{"model": "CTC audio transcriber", "spec_augment": false, "tokenizer": "char", "activation": "swiglu", "qk_norm": true, "subsampling": 2, "width": 160, "positions": "relative_bias", "lr": 0.0017, "eps": 1e-06, "batch_size": 128, "final_lr_fraction": 0, "weight_decay": 0.0}
Rows from block 5 of a small CTC audio transcriber, named by matrix and row number. Rows with one number belong to one neuron. Each number is 500 + 50 x the weight over its row's rms, rounded and kept within 0 to 999. All counts start at 0. Numbers have three digits each.
After each neuron's rows are labels from the 100 clips, of 14976, where the neuron reaches its largest size: "top examples" is what is common among them. Only what is clearly more common there than usual is listed. The data: short read English sentences (LibriTTS-R). In brackets: how many of the 100.
# gate: MLP gate (model.blocks.5.mlp.gate.weight, 416x160), inputs 0-159
# fc1: MLP up (model.blocks.5.mlp.fc1.weight, 416x160), inputs 0-159
# fc2: MLP down (model.blocks.5.mlp.fc2.weight, 160x416, transposed), outputs 0-159

gate.53:557489452510593582456494523571459525492551486591540554546545450478521551524430567517489471497488541438497405567497533525527583472382482562494535472528586402452450461554437527459495568478483523462476427461522462500535535457400571490397472538566495494548486555520586510578457482508519604503534512511503478411496467359497470524578586467460499481518445439424502568460498421547569565482550522468471523555458476450552474570499529428489575433524506492542527425587551479554459459545607483
fc1.53:488459504435573506558501419512454477431551420481462461492411490593521500552534531555581527562410548538503549481569502530468555535479505385538453538478549556469535406421465500534449470542578548504489480522496373511427448517374568483448490494510505472527574536494472464489510432472466468484544545519452471432465429505443485510518496511423513468441443498416511483523566409511397450575479489410447529509439537537663575488525482567543463480499447487409543522520507463513422524401456530
fc2.53:564566527402481546477475546455480501566549495561554587434539550550481495516443485499523538424589531505485471472489470598464608497525468563471495462643504485512432496504476507395493551583494525542425502535425498524463510472437464441569588445381501523506517507477444469495542530488524486469547610579469548503430537502479544593508575468479549493537441607469560469486434526454494481565440420549465433472448465464493512441558436517451435493442449394488577447513464516511417416475535562
top examples: the word "the" (56)

gate.308:507493516499511572521605596442539506513495433462525576572573477525490471489471516445500570512513492558460544455509513598445506504479446438509584484460435479546408440542494581522560517587450495535451431471475553464422510494455419542569468537462507463500516555523467469468426511509432507435560500429520435527410416465455474419450491502443524437506422468515428424534555507382530401524535594474473439395502568519454433393512545526417450415567494498504525461475412518585483514481529459
fc1.308:536426377489502638478539554427486492493530432487444539431556498420546484634508423543500455433490575471566528498545455499437490535505452469581628526507471475516582480466476500485539515481471498422444469452495472499509533457527416427480444441526569484568537403479564517484444469468425496458544519488459508515481491446413506488408450514551401476506397499484449464493474428456417574461506443536547523418493493461488480510525499540534522519483516495455582542379475509588620469434507470
fc2.308:539519489500631589517487463440499439585420563560546489541463525472527499415518512483527493615500465490505569458526520539460491548454481422590440534454557520564441555504539494576597446407453537580518404521498517438380412474456497486603535560505512517522479533479432525498494540496477513484590490496478516519411517526410446492566548479546587605456458498516519470489540524476512461566541534560439542363461497527541534478517498524504518406514440470561452462482482463557391519449527579
top examples: voice: female (82); the word "not" (37)

gate.238:456499439539440398480422436539501493443539460443584430466502474439480522455528470609546545441489495455691415545509505529417422525555468439498518491472479487476539479519562479468516520437543438502461541475516437560513524570485517474539539428520529577464532464482491536557538437506518439570448609463549539533461503496393438508529477493415483508615602518461552469433475466547453522510569569515468488535502475554441460560544629533502472545460647538517496491482487528488548478541554478
fc1.238:608593517522503499459494439482483486450480561507524569474539582534484550512469500565485478384502523510506565551523492484495508581572518467518444479497610483425449484512499513483421500526527502616390478502555485523483439489445511472375516505452541474474517452496477424462427446441601563484523453437390539481372463439573489472487502482573494582445569569486507532564503489471532550547476414570443554435433511435530477389476367434503495500472446503515514508556555506604492504528468468
fc2.238:594452465499503501573602530439532413506479587485555439519525535474468460428598574472408512507553552543476554482513466496432416458520473491522502501533504484623552442492601458458501514515440467558546528491482457514531526472471497460446484553496445476466455565406458495539396484510507490482439474469423488513576531419489554488532574456501528465429482607552419493528552480519551436430408547466523507489465596468486445482432591458394445500515587535538563452533473547438393443417535479
top examples: the word "and" (26)

gate.121:527564525463501455489483465557513425448517437444466517479525516500373637598466496532445564554503564435558479420571421460504530452579471475455471426459532500491564530582485535499469468570479502491543476506575407454517501602475534486485558540496448495480571538489582509484530505557489340535493478588597437510567583525410512564491573498488508459470557566473457578478483486489487496468406468515544419488466424402471479498478508458479485439590532510392505519496564467475568495481522562
fc1.121:476494484447525531572452531489589542504583541489604524536555488508471537449509517445525511577510507575539522488536499455385462499497583530456473627453438422526508562548592569527436480551455444443450526558515411566480494530501579570469478627519481418505519513501449568428503470497589546436539552496468522531535519468454446511477568429363525469543484646488585466494442516521544533510505577458385447488547429493479507538516428611470527527519489543520515581506518494531516486515474545
fc2.121:621479462586545561504539568469591507511466498473568446574505523512531544500620451407519533498516508620506519482543511478487596552519529504526542496531589544564501471476558434547508422413463577561449523521402488517484512504463481517550486489404536482404561444478431601499485497527574610578548526526523557453394393481501427414488507505486510540478481492490494485464567462534532474569560449431457490499530518483446532541404531485489452532565533534521482400508493543504512436377510553
top examples: the word "her" (26)

gate.268:381616564457484567492526599572481437502458455426475455523475487470531470545441524531471507560462460510567487484560532496420585513469518496414584508474499468530536494509414447511571406463448489574478520429455519492515508442497461525456551516514508447468592533524402552553524566549587495429575530386497516409456586551485407510411466459445471375523471561549521511512583430573478493505494479435517516491523465472517477420539534514468561553534444489408531557448526504520468418482578527
fc1.268:489465410422603481465478523443411439503473497618427463447493540510458478531469454471482472563574474483549433440524526473507550417453525489491462479469503470420530500482578541475423498532486512423513511493499488611556455529532542498414439580492413421557485448508440466516489537511525360435569472587478469463537440476547604482514486445477482574437531459472487621510511419527515469513459560463499540528542591464467462525452411553542445497504463469532461606543498577521558547556434596
fc2.268:538569529559534551494483460461570539528487451435572475522486441573375515483420506564524564549487547529576540549510504425571607457423483546587479454544487447478509560490469475558458436568486473567483486414562551659518482494439589449475499439448495531500497500471370536552514504504452515477525481416452538496500511510400540483458491497623568423492482466487503410508422558537465497580553563487445422541522504513494470559467561540494500397591550558496463510499476546490490419483490529
top examples: the word "was" (29)

gate.242:558469525530515570484499412460557529508554502518429509598581483453516518427557453558491458503463402496602444433447520477501477572513559503441563475545555480549432580495436555540497482454408437504431590448487464582516423496498466396441560540574518505496479465448553460452437546541420504463466436465504495507633493477467460525442532588456430523571469582345526488505535565537476507511557455543560514434546423498404456521516504419475479569532469478489490466533484527506504567564467499
fc1.242:523454436436461464525432475491494468580449442596534519505518525460424536533391525623555415441593571427435523411459452563502484557401464435390436530581436490511571484525496406585551477553497470483535465564498437470458543462522453534542539518569573569529579500448486489562533552388463499448539474505509474489559474419538442437448537519569479542429390458511469513499495486481556499493538415452509480511494484510535422517478470502539573539505449416431576477525481472466524505499535551
fc2.242:485496505508491504351511482512524485471480509499438504535453476549574444518407398396487570464508435453517463446519542506462514486515491606586565551478485526609484518570533503457487545552493560466419453472454553479586548543512490586517482434397566561574374476485524457481477489544495491446437458433488527438577462552575438512471541504514448578478483462427556493542481565551578477507467451514465613484451505424469619473504513507462446495539445530479416554506494445437611442523493522
top examples: the word "no" (26)

gate.403:419422537528465394537483492530520555488519483435559564487442459443329510495444510490499512398555475442519497391491448616540569458492510519537446517479474468440469482514562428565557527484485569471532477524593451472448516496581419539480556551446496509525583528472523548530506460442413482549462496536546534478528434423476420398477478565523429532513541506519559586535540523612493487511418441500551553506437520531512491443522414488473477525562423488583578508603486557423509513514498482
fc1.403:486402486474503537460453541385412507456509603478469512468474499463470535540502481508557439592471477454542511484542403512496506514504423488567620459489491523528469525535561498555479521552515527513497541511661450524578498474498526518497589490552464531505534516498502538419527473462540397526523590487474458405435515516491465513442526469534498525451503443446485414533477578566438493463552595439459427507487477483630443440517621453545497535445401552514473511429513520531518420480421368
fc2.403:461548528588533552478589506557494499540536550584488587471423505511460542440571501486507512525463465530407462477501453549483460460497512474505387470537570448524458524551529499532453506394469592496550489487480484520403557579536462472519523512372539520470523539480553534453550488397448467580497462552550477437564465492480435381492497550542533476427510524497500614584461519530370501500496524547510445505462436517544470435555405519545547565533476582622435531591469491442489431452519542
top examples: the word "no" (31)

gate.98:471452395466500558492466553566451520473523623551605495566503473435474595549565500475495498488553578487560469476600563513551509520487494519514488451553471534498478535548541493424518461513515604432587490441531477549583615475530494441448493584499555575499431580519392534449500514562474333460539439500511447500528491580471533548533473591462510590511559488463424473494513562513544574481520529447439459448531454454506505503459593547438412461511505442472515491499509522447516454433486439
fc1.98:581507469551501440470560468489371538527488515512484526500442517511571474513607493546527515526464466485591556433469555500515587501475466439531515535431506399456508454555543487490433494399488467602503512519585444459561538525504513470494523408518489554444513628496569514483513621515559535575413430513483492490474539363495473545544561476522526575495436560435502438567481581439470479460470535528504545480477462607513489564524536505531418609468537480429555508446568558558486565537449553
fc2.98:553530581508416473487546465499470457426570512554476590468511503506624475583536518402499526469490560523548484476535541448532475527449473542566559513509550539470532531493515558477542508428477491396555546559541498494453528467437409430491430464469425508525519614554563476436493462475432518649513476461439540538490503456485500582511450518447528481534458547541561529585471539388548512581541386497525448463492469520569479554547518478508447503461449422513473568434477511467449437534509335
top examples: the word "and" (31)

gate.345:462441507332476544452512519450543494563483503486518477520426477538533504496616590614528493492516529436454546577503541530522511492439568559507537519448509466500535504527499507522560518558507553389385517528552431484473560523459487444476506589538460478522580492506460426482461526476491555534451522510487487564482462494491500531494480563547569514587573454504390546436457431461512570567520543491556558455685487561435504430494460538507480471451501474396405497513416460487489510558451410
fc1.345:489461553549513388579511556527512566498449465548605487498512415540512547493522476485482576517536526528466500522449452444538465512467496407518481487554519482473503599568577496423559507483470436478487477544484478491472588549567647467476449527433497492486473546487502534426579489509502544472426484591545572490433462453582545436572536538497456548439452472448578569447418518548506503519445523394474451562431585479556440518476462467487482452538524568444504522580418522365445596537437506
fc2.345:503503484520481434511496541536566465526451495506441465473557480519494424508523517519467552546585456598477376486511538528537588398531557477480424526456458572500501498407424471487541529529420485565546422456605517481547499464467491481543499418431460431594468484459510451542521448474531560436531550558517524494444386544382513532529540393420537509482376580537448486500469509411506445403481537501516499597449431516539486474449412493491514593552487470432522530466549581563497548479482501
top examples: the word "how" (44); the word "you" (35)

gate.389:534477455503427577556519530499509490463470515557485509508478494526512513509409470607609377517528521471497515518574478474561551486491423474482496585506562495573500417592495386412571426503496507502568436422450548460549519403508538422491518562476421528446527496488495501540607405357544532449480482497465390421529437500423504499489520487580453487497475511530585536486463481448497500513560650507558427615525504534484529452518491523462544503456491497504463469565555492547476489539432515
fc1.389:528586487538547422518545433512485578413481512523545474434527505446433471512465498474596523502491482508432486470514595439467543614533424519532478488491419511601459549416492553440526569514615527519584526532467504344527478520583522464524501569531494587565467474500551500501444480538549505576497464451496513550508574501519460548527548555455528451424514514461558524566548447538545498519561598576495453526335488440545555518522474414480503458527455506515574421462446574457456470512502450
fc2.389:440503444492513512492529440476523497420364563463552417446540495507466506455471455527480515525481511660547505397528579439600451545397471493613556508463473522539447513423476491589487440556480558467509496559473476466506459521530491514602508385457521499497448532501501490458563503492491496453570582466524422441550502486490524469516491566470599488423540562569598428517457483480504443534419479560490488528529497470414574557583459518406496508403444522504528492459486565412467526513441535
top examples: the word "that" (28)

gate.222:532480492517438482501633588545565487541495575576577532501519426475514585495401500554446560368437509482524458542495544487495579479538464420519534514437490484393452446497550534444487415613412469386510546483496461475535486426451462485524531473460487527555526499432429540558509477473480497462536475485521450453577527483479486504494498543490438510469468482507521552563495516406569412470431490491491530548377480531451515513649540556533467521530468527637503489499393515462456561470509513
fc1.222:431477541471496449454469414503461547514412488531469549523484521579468555493572554539495559422505453512508496509459444467436548568510508504502495522518443548490530452421365462441456526438500467529426452457545480530473559432530465540476518467484472475527551390535438437535478524561523456605592503516505468509478598525529557435620455612532490386470464500606509456437491472480440551518444504481439561532448459466486470540575415518458541484472546511433593444497595509583569438517508607
fc2.222:556504465468489530526575560472503565438473528479424502415466491511493524569533413525471491482590629525556467523508522509438532531591508482480554502492489555432425557466530467512554519443487396599551524503496532495463555464485536555485445481500416484417543379493547464509596523497581493466535502566568513484476480545459567422496564473408531476553562497495415556411454470480484524549449481555522522518534475486622533431420571437534454558474501486568509508515608423587447563460475610
top examples: the word "no" (34)

gate.107:549422393460567598376502544544456526526414482499465527511534480516513479477464498499601630533516471504455583459502504530480541533488495498550452553472405559566501449477516534483526600496463622483454481547508437462542502455559519390502460389577522543492496547459503548466450484419535497513514493482533413466524449498582461460543534514537574474472577442445413425413411497425491483496469508549629504466502530519477562472544525564390601508510526474522440470491483515554561462498526457
fc1.107:426450543527455479506426539517475507521504593496539538570496488529437483643500477473528460493432387558530519504505408510535520471456459484553541581568513466476543584606572478575515520498556524404574475488541572479533506457591487607600522516543504482519506462503514416530462532508395502536410558487515539507398570509568466515493531433444560598605546453403588423494420599546523518486580511503455521477456518530566516466514529497448469501484471520481512487482496487468438530494601457
fc2.107:549525547507549521526598549648519544489570391489530534457512455596455504456536482551418519538502506484606394538503567426531520456485547501498468501542531386451554541479500500480504501487495465481455386481515509533463536460486478472458418511488509503534450548524487631532486415585442563407460484564473489570619430535502531440450434553518434406478455485498467532596499471510489540511389470519600464481460508518519418508454527492503431476490525479469431542534504547518511550604585528
top examples: the word "that" (30); the word "not" (26)

gate.176:513541376452460549536490507541484587478540496569501502580502509476444523403480555476541485460402569402420490411562604428486529558439512417566499442446500507393512538453556564394480504513497532503597462544505483490559506472578557517479477586538472591524455530542554500500558492459493586408554461478483486554445506461422514543470551494448540528527614413484452502561517507435513506551504504555521509523526542515492537378569374546395554493535499495514573479534480501506462486532510490
fc1.176:521529507642511569478537527514543486475497490539479478475470517498518484570563550461523403541446550464462489377493452510544462466495500472487531597436498471424440627373523487511387578468484451469451614487551488470455587569478395546429583443532502510512523526581551484492481389551400626449516491516541498533473529537544551464509532534443489448501536504510510480469459464483542479532538504519380534509519480557537489484587555549479457471475531424568532501477464417585496586476512458
fc2.176:413521510432470466540538443523507520480482502519563517504474501594523544468495472458432571447599539495471539398506465526558535525474505575538439514444435545456534368496557452477543477424460501480541486601581480539395425498585513480519427548560529485571598575416415461518403545525552467415477567504453539441477505547490415437521523572438429460472440583513439457548456444554499410570544488487545505416467487559600475515523499518459504543476563532522432563487458476561515525537515500
top examples: the word "he" (30)

gate.155:459464469475467550459435557471477452451496418479663515561522523488526470519519549524536494488381542492472497437378486458472544454501472516477530488487468598477440423446520494523488503533419525461536468461446493530522518468644500434439571494533468541544419441469511494580579516580395484477534509521659485499525513486424407436446570445509575476612498444492495486432460496460457505487509589463544463476563452505552509584582482554474547488444579582506532437503463489528503491489472445
fc1.155:393431517561514450537466539558445475461466413467539490473464549463520503493560530453608538530463513481517519502502497469605448496471507521529505451457565501464461542539530419618551522415422526462558495427513545458419503445539563511606519328555516571403548500540528505463506455467439502507514528505559502516516475503460458511578495434558463425484488553523512524398505609502535569452588529556553452571510595520461529481457562543456470545474521552469520431531462452494575531453443382
fc2.155:535494494485406617560492542509550533465510448492500529422474550534581549555407420439535487493388483511486479559471607469476529550455504513497485401529445558495571583512454467581496474470444589379505512514511508426499520454549485516520475454489531582518432592607531512517449516516557486453539447442506483487545505596494526453557539476465432518503486594505506520525579448456516582545435473554509557470570573430515514558430474516529397523469524444523517544554542482545650451532468568
top examples: the word "and" (29); the word "is" (26)

gate.351:614495524516486436495469540473542504466454520523568464429447489543468480551452468531520510472397552448428496508566529578412480461494542506512566536548513403495403489520482556491608503446430463480491557479596482426502463500381468397465529573460513468594558534434545498442538499537535547520576493496545401487527517431549385530485506522480497571532463473540446568407510433608495504504552448500542513498461485569513549530379449553569522561429418484552515559571555459482534482472557471
fc1.351:490462417433444556583450483546576500455469481504489492443482542500598495589499424439518460498555508548425556437566518510413389551459500429597444563491487550552502467443579505455498566482526513432521523463554545512516491513541465483441471568519515511503580501427538432480542485563562561569453601495440474447464603510576605501524595579469545555564489467446578506576468517460470496496492522534429519565559439545422508513515560541500540576372487532559458506473496450429494544563496495
fc2.351:454556462491522438526560548524567489535418524439452501479526572437516462486511441486510493445425478555465535531566482433447502408497394532546489476521433506543533491541417577428391472511398541534453484505521542565545413425504462487529475583490448477567396494521505531466466513398510507526577523452488458451478482565536526502431495524520554610566529468536478498530598536427461501446527561458441468502481522455548523595477491434550440516574607628499552554475522467472510507345490523
top examples: the word "the" (60)

gate.355:494483509396511527349527539523517414461521492476522498458446485460484511482432534525546523479464523403490444477625398523497418429500455546547530541526540532538639459525512481413448442586512526446442523456432433531457526478470486412452579479552500495489539529472518443462527440508436403504497505560530419427572564409519516507544496661528495470451521427508379523420453481516474520494527460522450431467443425536527503426513449454542587450493563458487513512487444535497467498483496522
fc1.355:584511409400500483536431650475481470462506503492427508485504508551410465551527463549521538513431564428466466477556489614540585480516421552470533417481574508434515488530454497481497574534471489492527491446503490439508513562479471429499556504499511562365486446538526464508517502522457429489436528573534493410536557415487354482461477502536498528506557481449425453496412522492499509440560497438559550530491504413522540454502576467409526416502529414487451453440489451465477410467616499
fc2.355:514509575415429483436486454503493529539551541520482417531460583558415571544504560591456485475495633477520492502480521514469446551430422544489485525483545474445576496557631451411471569512430420456499556475480453494536433462559580496385570520538422455544512456476452517501516511419548504521507454571376392499554505466491445509517431509471498523539502463507447518507448464478481508506440335587505541530488537469541477477469503513482466535508450417530463493575500516544491541425548604
top examples: the word "he" (30)

gate.152:456451440481531568588493579525491469380434449502533460512492554460464490504519494420584478528427518442509524470489522429468435532512381398550550507553492489502517476476421483497535509469477554464508488375555451517469647456485571478533418544463566592451508475479470578566501479522491527508507493547568422500422449551473444578499519472495576492510534463442477537387479578509445455406503521580487489580473482446424562482487550520484457473450566528557541410596519395500457523522524464
fc1.152:489420491499510558511449551460498479488554464482472478448534465401517495435528451500542504552425473543600513632511528481410438461489504476392451471494509445554538482471550581502452484513430540399458524441567439526529461594511552575436433502516542437500549473420539567455528578513443396479464486527436478493500463651491576519491546492402509573575492499608494499430464521613522465504530554409497454551545406485477579580569543488466471455492528513472525559528470496479529494458521451
fc2.152:493484501427432507523537613570473537577534498491473532523487499517566546621467538446534509502440441463534464552509472476498426509512463368436522512437466457507500467431531571509601554548507518434569491525540564454452440596419549503512481619440450518521483526519618516581395440465420497421539413558528489534514515592506477423603587498445476464507551481454480482435411540510425425416507551491517484492498539532538600501463510445480517500459478448456429471483524445503482463500442549
top examples: the word "and" (70)

gate.295:457384440487595504439504498486538386493468518508593453401499442516525511565503516545516415500540536535500406435574442509451523435529487476512512490480495516501555469512475559592437518523432556513474425416626459495500458531551486552541423472489546433467593442407436462527495473632402501520511416544514471471426498561498481470555585438496488479480542495578436470383527522476429470442519559502504475457470475433457517426436445518568536525515479536527528494478577556568553499562467439
fc1.295:445555457495561488506483507521528544590486442498416451487516564489563525468425485479414506449466509508504569460544541450558549475457417454426465497431477504562552498554404515528609520574466456464531543551454494466434530518458436451534477485439491504555489467541516493524521503672458552506496422518483492481532563557496536507521529549557459443451498489563537468507542545488489513615324475532527424549476465582457452436452520490511503409519406427506471518520386571395479485524511391
fc2.295:402517541556564458435477487504433600518596502463454483586590452486499554451603499590484521475444529550477429476462499440487569468525526388507549579447495511474383463566516487479584441523484509430441492475517484524504459402486573482509506482477532511445504515420663548513504507551476487477433513509520494485510462453496518506543459509578384574518499415494457535423407591487477470498492508522456349498560577491493440484545580540537470558534493540519452515565455546442470500490520556
top examples: the word "the" (52); the word "for" (50)

gate.298:457430449498527482472390542502558414491439533429543512480471451408485495555480651550474512483523505499579462544548540531493565456554372476524517493533543476445492457481466516523516515436516385555426534495530515428501504481432476485573427475583436520516448471498464427507482587446555438414463530468541490447433561551464380486468423537404458538536441520569492483480525493560488461397506597539429457499576445510554485589472469481577474593472516509474582557479508499502501531560441470
fc1.298:539496345494515468537463529602505537458465401530499545537421548546507573563420495485608516364466475469483532567531464543510550473510533395520507523433508501473465446536528509572476409549477544543588436518515465497465580508499528432525480527515459432464539502476430572429524519530597483623547494570489482479460480486556506447420494537516401461488463530504550518522476482502401598521509480558566486554459481438445571494546527529581487496520519537547372567450470454543432564527539486
fc2.298:475505462559486513501497599472500512442474618480432478542441490539532483455490530479421542549460561545500539446555511521494503508506519424437375529540442497489499480507435458484489435474551417586514489443521549541554510532395589475474482478520512461599502384502549627529616525629438478539573398582429537493460490515513509423505512459456529469500492479503449558442492651456496495525556515487526513483467481476497585451399421490526499515512515581502399497452520506438539468442582483
top examples: the word "was" (29)

gate.349:538518540420405494495535456491459527435464552458533510498622470473506533440488466579525379437496509430527513442442440565512508546478474527470464569504505475490479454516490470584445608533426527495549555536561512542530420529451466457564585472550572497499498483428593486473436462465429479416428557440456506472443569474532451570500435574555528544561429500459518472520449477596444413444517552420480396489531510517508483432487501559583512530526385515505518554392443542569559457499475547
fc1.349:512499409559535514514492456466515450482501441434409483461465465511529503537557508510428405609500597541467471511431566485489386504444533483566536506478511471419427489477494565469407477470600497468535535451523496604598514480459494543481563544531517474513483469506511454475505568477608589385495578583430525422477536517461560558541501452459543514498498524439451519510532475474521566527449449535477554589649506523478571448512548498437382577457523553508430449550573555475540480506542492
fc2.349:538502544405470468543528473536419479567447394451523485535500550445492461443421526502470478444545577523596454446470518352480522526502443587486393420435457526506609539469557470526520528607521469544422566539442542563527438436580481568540500498484510493455429473507483493479523544512596494431530496526522457513493512517572527562408595505536430538610467491463429439523482511456473508488518495493460452482487465409580477563511435523476429498531535557459611541431508550539544565473512565
top examples: the word "no" (32); the word "don't" (25)

gate.300:496519505494523559505492507525521500513514436501422539552592419530568560531506447470515393478491553479516539403481494465551527569564505515537533554472492431497369567458570575554476458537505489574457532432569519448534510492423454572505477500527483563442538491492446499456506410568581479475540486483550470461400536539486576597523534539465529431545571605550438438433514548573451441524453537564505472477593533517564525482426426567436552485576498502555484438519451413586519466480626496
fc1.300:479483511573510431437519544504422497485552466528605523526433576474449504495546486520497461567510542511626581350388514477431500572557506488581514507444468510431512492466447525539473412536474529516481609500515445521460521526559520537521537564394528467482434524438440470420433471562452567540406479488541471472471489431438458548470438456543407493525527423482505471506496398374461508524533577463384443512487551429508472506526574489514547467490581488579563501476473496459543478495485549
fc2.300:527523508513479458473452524480519566532449487553432438522521435473518514422499589494487471470468450569437494534514542536472541571568481594482568535548462442516463448558540530531519441476445527539415441520423503529436579429503436552485495464501531553543450515578489515461469547468492420638582460576514450434444418497407548535460410495496559547466427562431463501468504554519420554549452531493466515584510576634524574474449554517392485415483499562442537478511503528566431596523494444
top examples: the word "but" (25)

gate.318:442464440511458553524454580449499446527491463442445426481525435588474505509477551496493572485525552452586418510540464546465545458463517565509508511490519481523550493422545549518406598517454489428483559442504517494502492530592492458464511513552476496448495479317478541491583459494530455462546517473671552455528552604455422510481547537497430493532520536442497423435497530496431558477617557514466511444470496445517526524529566418511586466556520460515534496516538400521416473463584421
fc1.318:477518409507476543494485556511455509477469451448461517583458502406597514490536419497518443542551548462520586439422554428592454484530467465366520461519394542555425509475592459524550481441488550489535590444498492549580534377494462497510453475523529502565465409569506592441485448559399533449481452479434405502517580473420566510547441511506565546487493505463544481455556374445499537509440511468462472548441538502436505571564558575487492504551461473454465505451541442502468480517514486
fc2.318:462419420498457525501459533465502459607507550535487562427545490447506417626453500514547555432497408515516456487475483446408523465506532485502544490491514560545505479506494476464487476480453410424446523416478529551455465544590518557460494474483581468430416495446566537439557509469448443568534497419562499527496460558495496472357485466486402564477518504412609469453539436571405572477541508501483554507454584479598554495477499485405482471515512401450552553570529394476481527491507500
top examples: the word "and" (69)

gate.11:501508436544543572542518529523539481450403498561475494508543397429539465511465474487538533483517493439519463394443523570566460550526527479482504526452519496495540514505632528502484505597510543406583548458608559436562628460494538576464554537513522543550455500439492579440528422638493405462543497458446423513556401461498466498504576494488441520447445467534490515451551508465472483486492528451497445509528475540431560438491564372438506484521523455583416460471593488504480507526486408
fc1.11:474456505472600505550529473493434497532505559510505460507434507570457454483536479466524551529527510546492527501559435558517542425474598506513488503496531425461478501518495462522493446478567611494566414515478498628443533527527482563426560514577536592426575511503550515499575456547545594474488458530480434545570464473547492525494517434612427474499438482617479500566458573551470574492451374433458439461448496462553519437492415493515421509442432469448502505444586516569524389598499531
fc2.11:510452501434486530540557505431464571611450514464580493470461550443516413474527513505449461516593503543449534548498392438488615507401486522510521466435452575453449440604521420506446516537564487530549452507522488486544483516523468561552424486474480599541507569463526508500503473485462466554473453542466462490496488505541503586548430427621528475638473514422453504513518556439446451535602400550435457513514420512542512527486387567584499489441511575445542576484513492525504456516435500
top examples: the word "and" (66)

gate.385:409453467421463494544460522559596443467524535546473594527463498519538457525433544469530583546452462541520482460567355543507529591545469514451460463551471527466579409445518522583479588448506522539464463483541436458554490524518559485563469466457529490365497449413534467483613487552469496496480469528541528482493568513412494502449496504525578486507504528509491428516373456574454457444531521448413461464506467400473551502436482475506507555457612514528531414468550580610527455497514460
fc1.385:500409491518411472498523526549486473496464451546470350513475475550595424446543585519537456542559442431498593496536469557478537417502486564441596508532484470459503456517401513483469486466485507484542553495599479500573518467477470578523471424464519477527576407595373524599481463457522426453482545485529460410511466449508530522482545485454478476469415526512590487521519524539474520554446466490471516475526494454468528506498467393505402504535409522424573545535515563608519410597507542
fc2.385:577547518459404496499514584468455592451502434420486520507497513443501429516424533480460496564485438524467469505509447577489461553500512531495541548493408488522517426463421541495521502623547515569465475486357530462437420408598495494519456518523472468429467581518493467467495550546544527479445450478531484499399474571546526464434530502494487524531516478556461464517496536648437439431513453482418452467532538522557468611549445530511595566378437527433566512510482438544511498513508407
top examples: the word "was" (29)

gate.45:485533396534487505433550503515459413459554537473476541482578497489489534475436427500469488541562497517503528397559559434501469499444488513538494505472451487668492524485474512519558501592417524511453621493520587534488537520492559509548575444518575438612472459533474529527475378481461364467572498508445505511535429571569468532520531478406590507486527487522437526516481522513474453540382429500538465537505478612450467484546385515465515498500464426531450479491489550432592573517479489
fc1.45:555551561540511493483582485567461586435460507493523550400545418544605558559502522479532497563481522463479436467519508479487431474459493460451520520425526488453526511540498422521560603489600489549502460426565418638517539418470467510585503441497502477475559505555551563392448503501543557435582455553422510464528459494498495475409546440502456480547446548441580505472440517516510529472456403488555482445431538547483538563536537348511432509463485463487476528499492526539505573387534461
fc2.45:492411553476415546453502452414485508494424481517571472530529534537488489426552471603459472513385543443407551545489503497511535425485584451529511450533505522419510491393531482508515451431435482481575424499572419530431428546494479500521593612531527504392471549440469588491406520504414478554548581501617544478570525512460528530496418517514549550529513568533544530495497433477447557446448579492547537430532484474518495424473600531467587521542526442508494563503546499530474471568486477
top examples: the word "him" (40)

gate.399:547478510534481607466503463503509490450475567483484589492481549470480512568530440521533428571502566544437512411488449375482498550482510497565480583568517599573499597623574517417455563499444596472453460456537484505445468553476472464543499431449441562499482497472506513533570369412479496519535516476511571523506496495541528523503575501508524459495505528495527539565511435473458497451489572496533495577576522549631533459494510458433494455449592496455544436459447448396508546500369429
fc1.399:560514501412442520512493488492480480521423442498468480549560503444553520555467362472541441454440468466451442399548488487545628501472560449496471527514532459531533497462512480465508574454483559430494503505489467507435524523465552484472474536448489562518588504479406540470515542545420484443533488578513461492590517568498485491527450432494500583526500545380515458500504480501517510530454569399621555490560580578529381495456536486552479475549485536524363514558608478604516490602583480
fc2.399:450534458514474514523510559479558407496466466474428422465529534484487460505631562436497557539442535520487464477453567558480351574528442565449438446453477528497507521480481479607543382483495412568603534442445491408477436609533565538522472494402426517452580470523492427585490464551514456481429546524469545487580504492536522451507516514477497545475515438482424505502554548482598462469488466581483566433430499534504492543483507493440540479500497612451557560534410543491559513446511515
top examples: voice: female (86)